Weights of a small image denoising model.
Model: 1.38M parameters, 48-pixel images, arch rcan, activation relu, depths [18].
Training: muon at rate 0.0043, 14900 steps.
Data: trained on capsule endoscopy frames (Kvasir-Capsule), 22.6 epochs.
Rows from block 8 of a small image denoising model, named by matrix and row number. Rows with one number belong to one channel. Each number is 500 + 40 x the weight over its row's rms, rounded and kept within 0 to 999. All counts start at 0. Numbers have three digits each.
Before each channel's rows are labels from the 100 images, of 14976, where the channel reaches its highest value: "patch colour" is the nearest of a few named colours to the mean colour under the peak. Only what is clearly more common there than usual is listed. The data: capsule endoscopy frames (Kvasir-Capsule).
# convs0: first 3x3 conv (model.blocks.8.convs.0.weight, 64x64x3x3, each kernel summed), inputs 0-63
# convs1: second 3x3 conv (model.blocks.8.convs.1.weight, 64x64x3x3, transposed, each kernel summed), outputs 0-63

patch colour: grey
convs0.21:469451532511396456578441517518531519554497489528460527519444495511461565553511441524535548465548524489494496538473483435492485418527485468551473530503495526528490495531405489465519495585447501
convs1.21:465467492483567467538525488434498574480461486497539596543520520462441433484529561469487557488534485566547474456538542462517504514526497494470421480434486497517480501465483487453602490512554471

patch colour: grey
convs0.49:546454526540550503463503560442543512501533480507460497503567419579554477474477443420523490480511458542484439491518573492463515526501509494565427536456450505402486467533526465510507503533503468
convs1.49:473506472561494498454488494560419544546493553516512476449539521491565543477529456515548524418500553519491483597504428488487493513485574454445512479517472423490488413466446500508468521487477540

patch colour: grey
convs0.29:442503508500591430462456484438523481605496441505495440485483536496502527538504479488483490466554488531546446498506383450538504563463480573473485497503539478545435486462516463478526518527510524
convs1.29:510409461500494460462520570460455453472511578552487490552472491551494540498523571552598476497493531461461493566519506507469473491480489447512542498511447522551544487465478506512447515433414538

patch colour: white; yellow
convs0.42:492472491513491475443480428457483490461526412497531527466436472472487514539532616516439486495451441569554511474544498574510494475501507485493497534565504467471492399465500546431507532487474487
convs1.42:501526457496485440543563524448509538537502538474523548523506479540586474464488411494508443531574555470473495562503520461516547492473429561461526486466478477500486443515497491546537450553401503

patch colour: grey
convs0.12:521472478455530415582516525445496520519499444609518499550514513511465565562510497445493584439509461519461459442512446555488484525516535525546466507477512457527482510468528500501451492509411524
convs1.12:462552507489508510513437437511505483486511566546520479471571520482371460456497482515487499468472523541528523516502510482456435506551522472432380509508533548511539477432473449476467511509457460

patch colour: orange
convs0.60:435508532504514483499470468530520487515501547479408442417528600497476442515483447493511556514445509454546519534472533448519509487490470422556542437456553500456477517556547495438500533516458518
convs1.60:534483482480559506499454469513530543454507444409508522442496478513466480444522457490481482527460548534474502398488447546524444497504534487496380512527520559520526461457526506519543579469460552

patch colour: grey
convs0.2:468479478508578410472447482539486519509462538482530461524475501538487431523513481497499498465552506569490456537545535433449557496478481525550495496418529508505533478524553485534483409520456606
convs1.2:550501463470493492474491418527439456470496555487489512521462517566435514544510512447537511502536499517498556394524478538468497486520533479504428462561550590550467503512478473517569577537480457

patch colour: orange
convs0.50:487527505489455499485553509454442484500517513478457543431562450492503525468354504470507504524488474462537489401526544572492527448539510483514490532567535474472497485459432505562517513556496467
convs1.50:446557520530507460453492509506509563499494540519543440478427546525446513510574506515512460406519449476478580490477455464515427528518517538482545490495486402462476525486545530547565486532445498

patch colour: black
convs0.16:541568417522447436523480545554452528541526493497487478570529467454560517529503465503465481473582549550483476543520488489541501552469468486488479516376525504478486505473464475528444434478461480
convs1.16:516521532484522487454579527454538505459439508508479458550471491433573542521490606515487480457453529485462548524505450517453542462527505509487566473489559465525450481485521476397574529491472477

patch colour: yellow; white
convs0.44:488468497518490491442389508449518457485481533572495461529496418550520471522506532530540501445452509474593571511464491486439480502493490483524495492434564543536504539512497499548544468537418556
convs1.44:529498499518482513497552541531499516515538530498523592521542561508478522515487439489475514491537484509529431524510439521508492510519542555518448498513499475544516499523532479389639558413452469

patch colour: pink
convs0.32:558523498486544483493489450459530481486493442479512549426465507526510472450550513513499525488414499454463471492480545514458503500506529516540528488588499396448455444509506488463635538459512512
convs1.32:460501517546462537580454510536486532508510565495492413506569468457532493595503454509473513471467535555536572479474449515539476503519464531522502477432419574541516499475505499525487431553497540

patch colour: grey
convs0.47:504486491471525509495558505517502550498451477483489440502512541575502507529550442478491445486516509406471517498665500526450491501400498487437505478504525498460485487507545495521473512504500411
convs1.47:414528529536515519490476505528386497515518481477548505506504490485647516519491518533490568499389519496471456518437509505517506493509479536531447485501419431509513498510487513480464556488482535