config.toml
train_examples = 42238
crop_scale_min = 1
horizontal_flip = true
task = "denoising"
arch = "rcan"
norm = "none"
kernel_size = 3
widths = [64]
residual_init = "none"
muon_scale = "match_rms_adamw"
learning_rate = 0.0043
warmup_steps = 1490
Rows from block 11 of a small image denoising model, named by matrix and row number. Rows with one number belong to one channel. Each number is 128 + 32 x the weight over its row's rms, rounded and kept within 0 to 255. All counts start at 0.
After each channel's rows are labels from the 100 images, of 14976, where the channel reaches its highest value: "colour at peak" is the nearest of a few named colours to the mean colour under the peak; "place" is the part of the image that holds the peak. Only what is clearly more common there than usual is listed. The data: capsule endoscopy frames (Kvasir-Capsule). In brackets: how many of the 100.
# convs0: first 3x3 conv (model.blocks.11.convs.0.weight, 64x64x3x3, each kernel summed), inputs 0-63
# convs1: second 3x3 conv (model.blocks.11.convs.1.weight, 64x64x3x3, transposed, each kernel summed), outputs 0-63

convs0.18 [148  93 156 161 141 133  93  71 114 124 151 151 123 153 123 104 121 135 121  95 141 119  79 103 110 176 150  98  49 174 116 188 162 112  72  81 116 143 115 120  87 127 125 206 121 149 149 189 148 157 153 124 163 117  99 116 115 148  85 108 154  64  83 151]
convs1.18 [122 155  68  88 111 127 117 140 140 151 117 127 128  74 138 140  91 103 136 115 151 174 156 164 157 166 124 101 210  94 167 135 147 167 155 120  78  80 148  76 208  93 131  38 150 103  96 133 119 123 115 185 125 142 118 108 132  87 136  92 119 128 124 128]
colour at peak: pink (75)
place: bottom right (91)

convs0.45 [162 173 136 122 123 153 115 164 109  90 148 106 142 112 118 117 149 128 129 103 150 156 108 124  93  63 181 132 164 134  55 229 117 130 106 127 128 132 113 128 136  93 158 168  98 114 108 142  86  73 135 150 113  44 106  76 143 118 163  90 154  83 160 117]
convs1.45 [167 150 117 126 181 168 145 157 133 140  99 169  87 151  89 109 154 137 159 136 134  88 130 165 165 126 192  98 161  99 117 158 135 136 102  86 139 148 166 176 149  68 166 134 131 127  99  48 132  95 156  92  90 160 122 169 118 140 125 159 192 155 151 186]
colour at peak: pink (32)
place: bottom right (28)

convs0.49 [133 107 205 124  50  67 110 121 119 149  80 133 120 152 124  81 167 134 108 193  61  74  89 120 134 142 116 167 127 152  52 138 189 143 144 160 102 167 145 118 117 159  97 165  91  89 117 138 128 113 135  84 117 130 114 109 117 134 128 148 142 155 103 108]
convs1.49 [115 133 140 182 156 237  95 155 139 186  86 119 147 139 151 135 155 162 111 144 185  55  78 134 144 101 169 139 110 159 186 149 109 108 117 101 151 110  68 119 163 158 142 119 137 136 109 175 138 105 112 134 124 136  97  91 180 117 109 166 143 136 142 137]
colour at peak: grey (29)
place: centre (50)

convs0.23 [164 107 171 155 143 107  47 115 102 119  51 195  78 134 136  78 168 145 105 121 116  82 155 133 148 124 114 132 126 155 167 111 138 179 143  91 116  88 161  79 108 110 115 136 128  96 127 159 121  39 172  95 123 125 117 116 109 144 130 130  90  97 127 174]
convs1.23 [119 137 111 141 190 153  59 101 154 164 164 125  95 154 122 110  95 183 141 153 104 152 138 162 155 116 120 102 146 132 200 107 114 149 137 106  64 154 173 196 155 127 151 192 160 147 129 110 174 127 104 130 151 164 144 185 152 124 164 115 125 129 169  73]
colour at peak: grey (36)
place: bottom right (77)

convs0.36 [171 123 149 138 114  77 145 103 136 171 117 104 139 154 119 141 124 119 107 143 130 122 135  83 166 191 131 204  78 118  87 203 125 113  28 143 101  91  99 111 160  74  75 122 123 139 150 115 117 147  93 138 152 127 125 113 111 111 110  63 134 126 124  74]
convs1.36 [134 141 131  98 119 106  66 114 141 132 110 139 131 143  98 129 138 115 115  88 149 105  92 120 122 131 161 141 126  84 135  38 156  76  87 141 127 204 125 149 160  68 119 153 134 144 139 155 131 135 148 101 159 110 167 111  80 120 136 199 186 145 131  34]
colour at peak: pink (69)
place: bottom left (31)

convs0.37 [ 68 141  78 156 112 135  82 125  97 132 113 107 146 131 112 112 139 161 131  76 108 166 154  96 157  97 152 142 137 133  54 107 131 106 128 143 118 112 123 106 203 157 102 128  94 149  71 112  99  95 191 196  96 114 115 130 126 125  91 196 187 161  97 139]
convs1.37 [151 103 195 113 135 184 130 102 144 178 146 153  78 152 137 152  98  80 159 167 163 131 207 170 117  83 148  97 187 129 147 132 159 156 148  98 186 144  96 154 124  77 134 128 139 139 170 116 185 124 142 148  66 126  74 163 114 121 134 124 122 135 124 103]
colour at peak: orange (50)
place: centre (32)

convs0.12 [117  36 147  99 149  68 156  99 176 132  79 117 141 134 133 128 106 139 133  88 137 152 179  89  47 107  92 151 126 103 134 128 125 181 143 148 112 124 104  92 124 153 179 169 146 103 128  79 122 131 168 125 126 131 127  36 134 118 130 110 147 159  92  86]
convs1.12 [183 204 149 139 127 141 103 128  93 109 109 106  72 101 166 131 114  82 216 123 161 101 106 138 175 133 152 163 152 114  71 138 114 102 145 105 175 151 134 160 154 129 149 115 155  99 111 144  93 115 186  76  96 134 143  64 125 170  98  82 121 107 123 132]
colour at peak: orange (66)
place: centre (29)

convs0.2 [141  89 117 107 156  82 122 164 164  32  27 129 144 109  94 145 180 138 152  97 118 142 144  82  78 134 137 109 110 137 141  84 129 199 165 163  99 117 126 102 112 131 101 147 111 100 138 141 107 139 101 151 175 140 110 109 126  89 143 175 149 170 162 119]
convs1.2 [142  65 134 125 174 127 111 154 138 194 107 115 141 132 147 156 131 143 150  84 151 161 180 143 139  55  90 128 168 120 105 112 136 190  99  77  90 129 160 186 139  63 130 117 162  91 166 117 124  82  67  98 113 149 117 149 153 150 139 131 140  72 143 160]
colour at peak: grey (33)
place: centre (51)

convs0.1 [ 80 131 156 108 143 107 123 137 112 122 145 100 232  88 165  94  63 156  68 120 217  96 108 108 147 102 137 167 136 167 135 126 155  96 136 140 121 118 108 111 121 138 122 116 132  71 122 154 133 130 207 118 106 117 105 119 101  91  66 104 135 146 111 113]
convs1.1 [132 120 130 138 147  92 120 142  96 161 137 133  30  82 166 126 116 122 105 160 104 160 147  73  80 182 143 104 153  71 100 101 138 127 116 126 149 172  99 106  81  95 132  96 153 147 120 102 145 100 116  77  62 156 112  61 138 174 175 118 156 117 112 152]
colour at peak: orange (40)
place: top left (37)