Rows from block 6 of a small image denoising model, named by matrix and row number. Rows with one number belong to one channel. Each number is 128 + 24 x the weight over its row's rms, rounded and kept within 0 to 255. All counts start at 0.
After each channel's rows are labels from the 100 images, of 14976, where the channel reaches its highest value: "strongest on" is what is common among them. Only what is clearly more common there than usual is listed. The data: capsule endoscopy frames (Kvasir-Capsule). In brackets: how many of the 100.
# convs0: first 3x3 conv (model.blocks.6.convs.0.weight, 64x64x3x3, each kernel summed), inputs 0-63
# convs1: second 3x3 conv (model.blocks.6.convs.1.weight, 64x64x3x3, transposed, each kernel summed), outputs 0-63

convs0.5 [121 124 144 158 116 103 121 131 104 129 138 140 101 133 117 136 128  94  72  97 140 130 119 172 124 120 111  89 183  91 101  89 131 125 130 161 144  99 146 109 156 142 113  93 142 154 137 102  98  90 159 132  78 123 125 156 139 147 116 125 167 134 136  94]
convs1.5 [112 133 121 115 121 140 128 124 115 113 166 133 154 143 183 146 111 124 136 175 118 145  92  84 118 115 116 163 109 140 129 141 113 147 136 133  98 152 114 144 122 100 146 118  98 114 130 154 192 128 132 155 159 135 134 106 106  87 165  97 104 113  69 104]
strongest on: finding: blood fresh (34)

convs0.40 [116 139 124 136 131 164 125 144 125 125 102 148 152  91 117 174 102 100 133 115 126 128 114 137 138 161 133 122 104 124 125 134 149  97 139 131 107 225 131 158 138 115 157  83 123  90 166  61 112 124 135 115  99 123 118 118 110 136 131 127 122 134 107 104]
convs1.40 [123 158  93 138 131  89 161 115 116 114  76 114 139  84 127  90 129 126 128 105 124 142 155 170 103 121 131 122 169 126 142 128 127 108 141  93 103  74 109 119 120 140 137 113 153 130  63  99 141 135 176 151 150 120 132 120 133  80 142 133 148 144 135 142]
strongest on: finding: reduced mucosal view (52)

convs0.8 [155 154 124 132 162 123  99 149 165 124 122  91 122 152 157  68  96 131 120 145 153 111 141 132 119 113 122 118 146 130 125 125  66 154 124 122  74  69  93 137 101 125 122 131 140 146 126 185 113 112 113 110 135 122 138 117 135 135 105  90 117 131 148 160]
convs1.8 [130 131 122 120 110 117 183 135 104 143 111 108 138  76 135 129 150 122 109 132 124 135 109 137 114 137 137 112 129 115 120 152 155 147 122 114 174 120 109 118  78 145 163 122 140 129 111 142 142 106 192 179 115 128 151 172 110  95 143 178 139  90 165 148]
strongest on: finding: reduced mucosal view (48)

convs0.51 [126 132 118 146 118 107 170 112  63 107 127 134 131 114 132 204 100 132 103 125 123 131 139 145 122 153 122 160 117 118 112 140 173 110 137 113  98 144 160 121 149  98 123 125 100 125 128 108 129 151 115  94 101 158 106 115 136 123  77 164 119 143  82 158]
convs1.51 [160 122 126 140 117 151 142 138 187 127 125 117  89 117 136  73 129 143 122 136 101 136 100 106 140 148 137 144 134 140 151 117 191 150 113 121 152 124 117 136 123 121 148 118 153 115 115 121 132 102 181 198 102 131 146 102 120 129 138 135 167  94 125 174]
strongest on: finding: reduced mucosal view (35)

convs0.58 [112 115 139 115 135  98 119 121 120 131 116 145 120 100 129 140  96 101 147 118 181 151 101 127  94 188 115 114 135 123 118 122 154 100 166 134 114 206 136 126 110 114 130 183 144 103  72 131 116 127 124 160 114 140 112 159 124 109 138 130 146 109 104 102]
convs1.58 [ 98 153 116 108 159 116 126 111 125  90 103 113 111 101 136 129 140 129 153 152  74  77 142 174  67 115 110 125 156 118 135  98 108  92 113 109 101  99 128 113 116 174 102 115 125 131 103 131 145 134 134  99 135 115 132 173 129 137 136 115 158 137 129  82]
strongest on: finding: reduced mucosal view (26)

convs0.23 [ 93 134  76 118 122  90 106 135 107 110 116 110 132 108 142 110 147 110 137 154 143 119 108 142 145 164  88 120 128 145 129 134 118 134 143 142 154 143 129 121 118 132 156 101 128 126 182 142  51 119 115 150 163 136  75 127 102 124  90 102 127 174 100 137]
convs1.23 [149 107 117 106 118 129 102 143 106 106 120  96  91 121  92 119 154 152 107 107 120 121  79 109 139  85 188 138 106 102 109 116 123  99 137 100 113  99 114 118 153 167 129  98 122 118  89  93 150 128  86  85 132  97 115 113 107 133  98 124 149 138 125  99]
strongest on: finding: reduced mucosal view (35)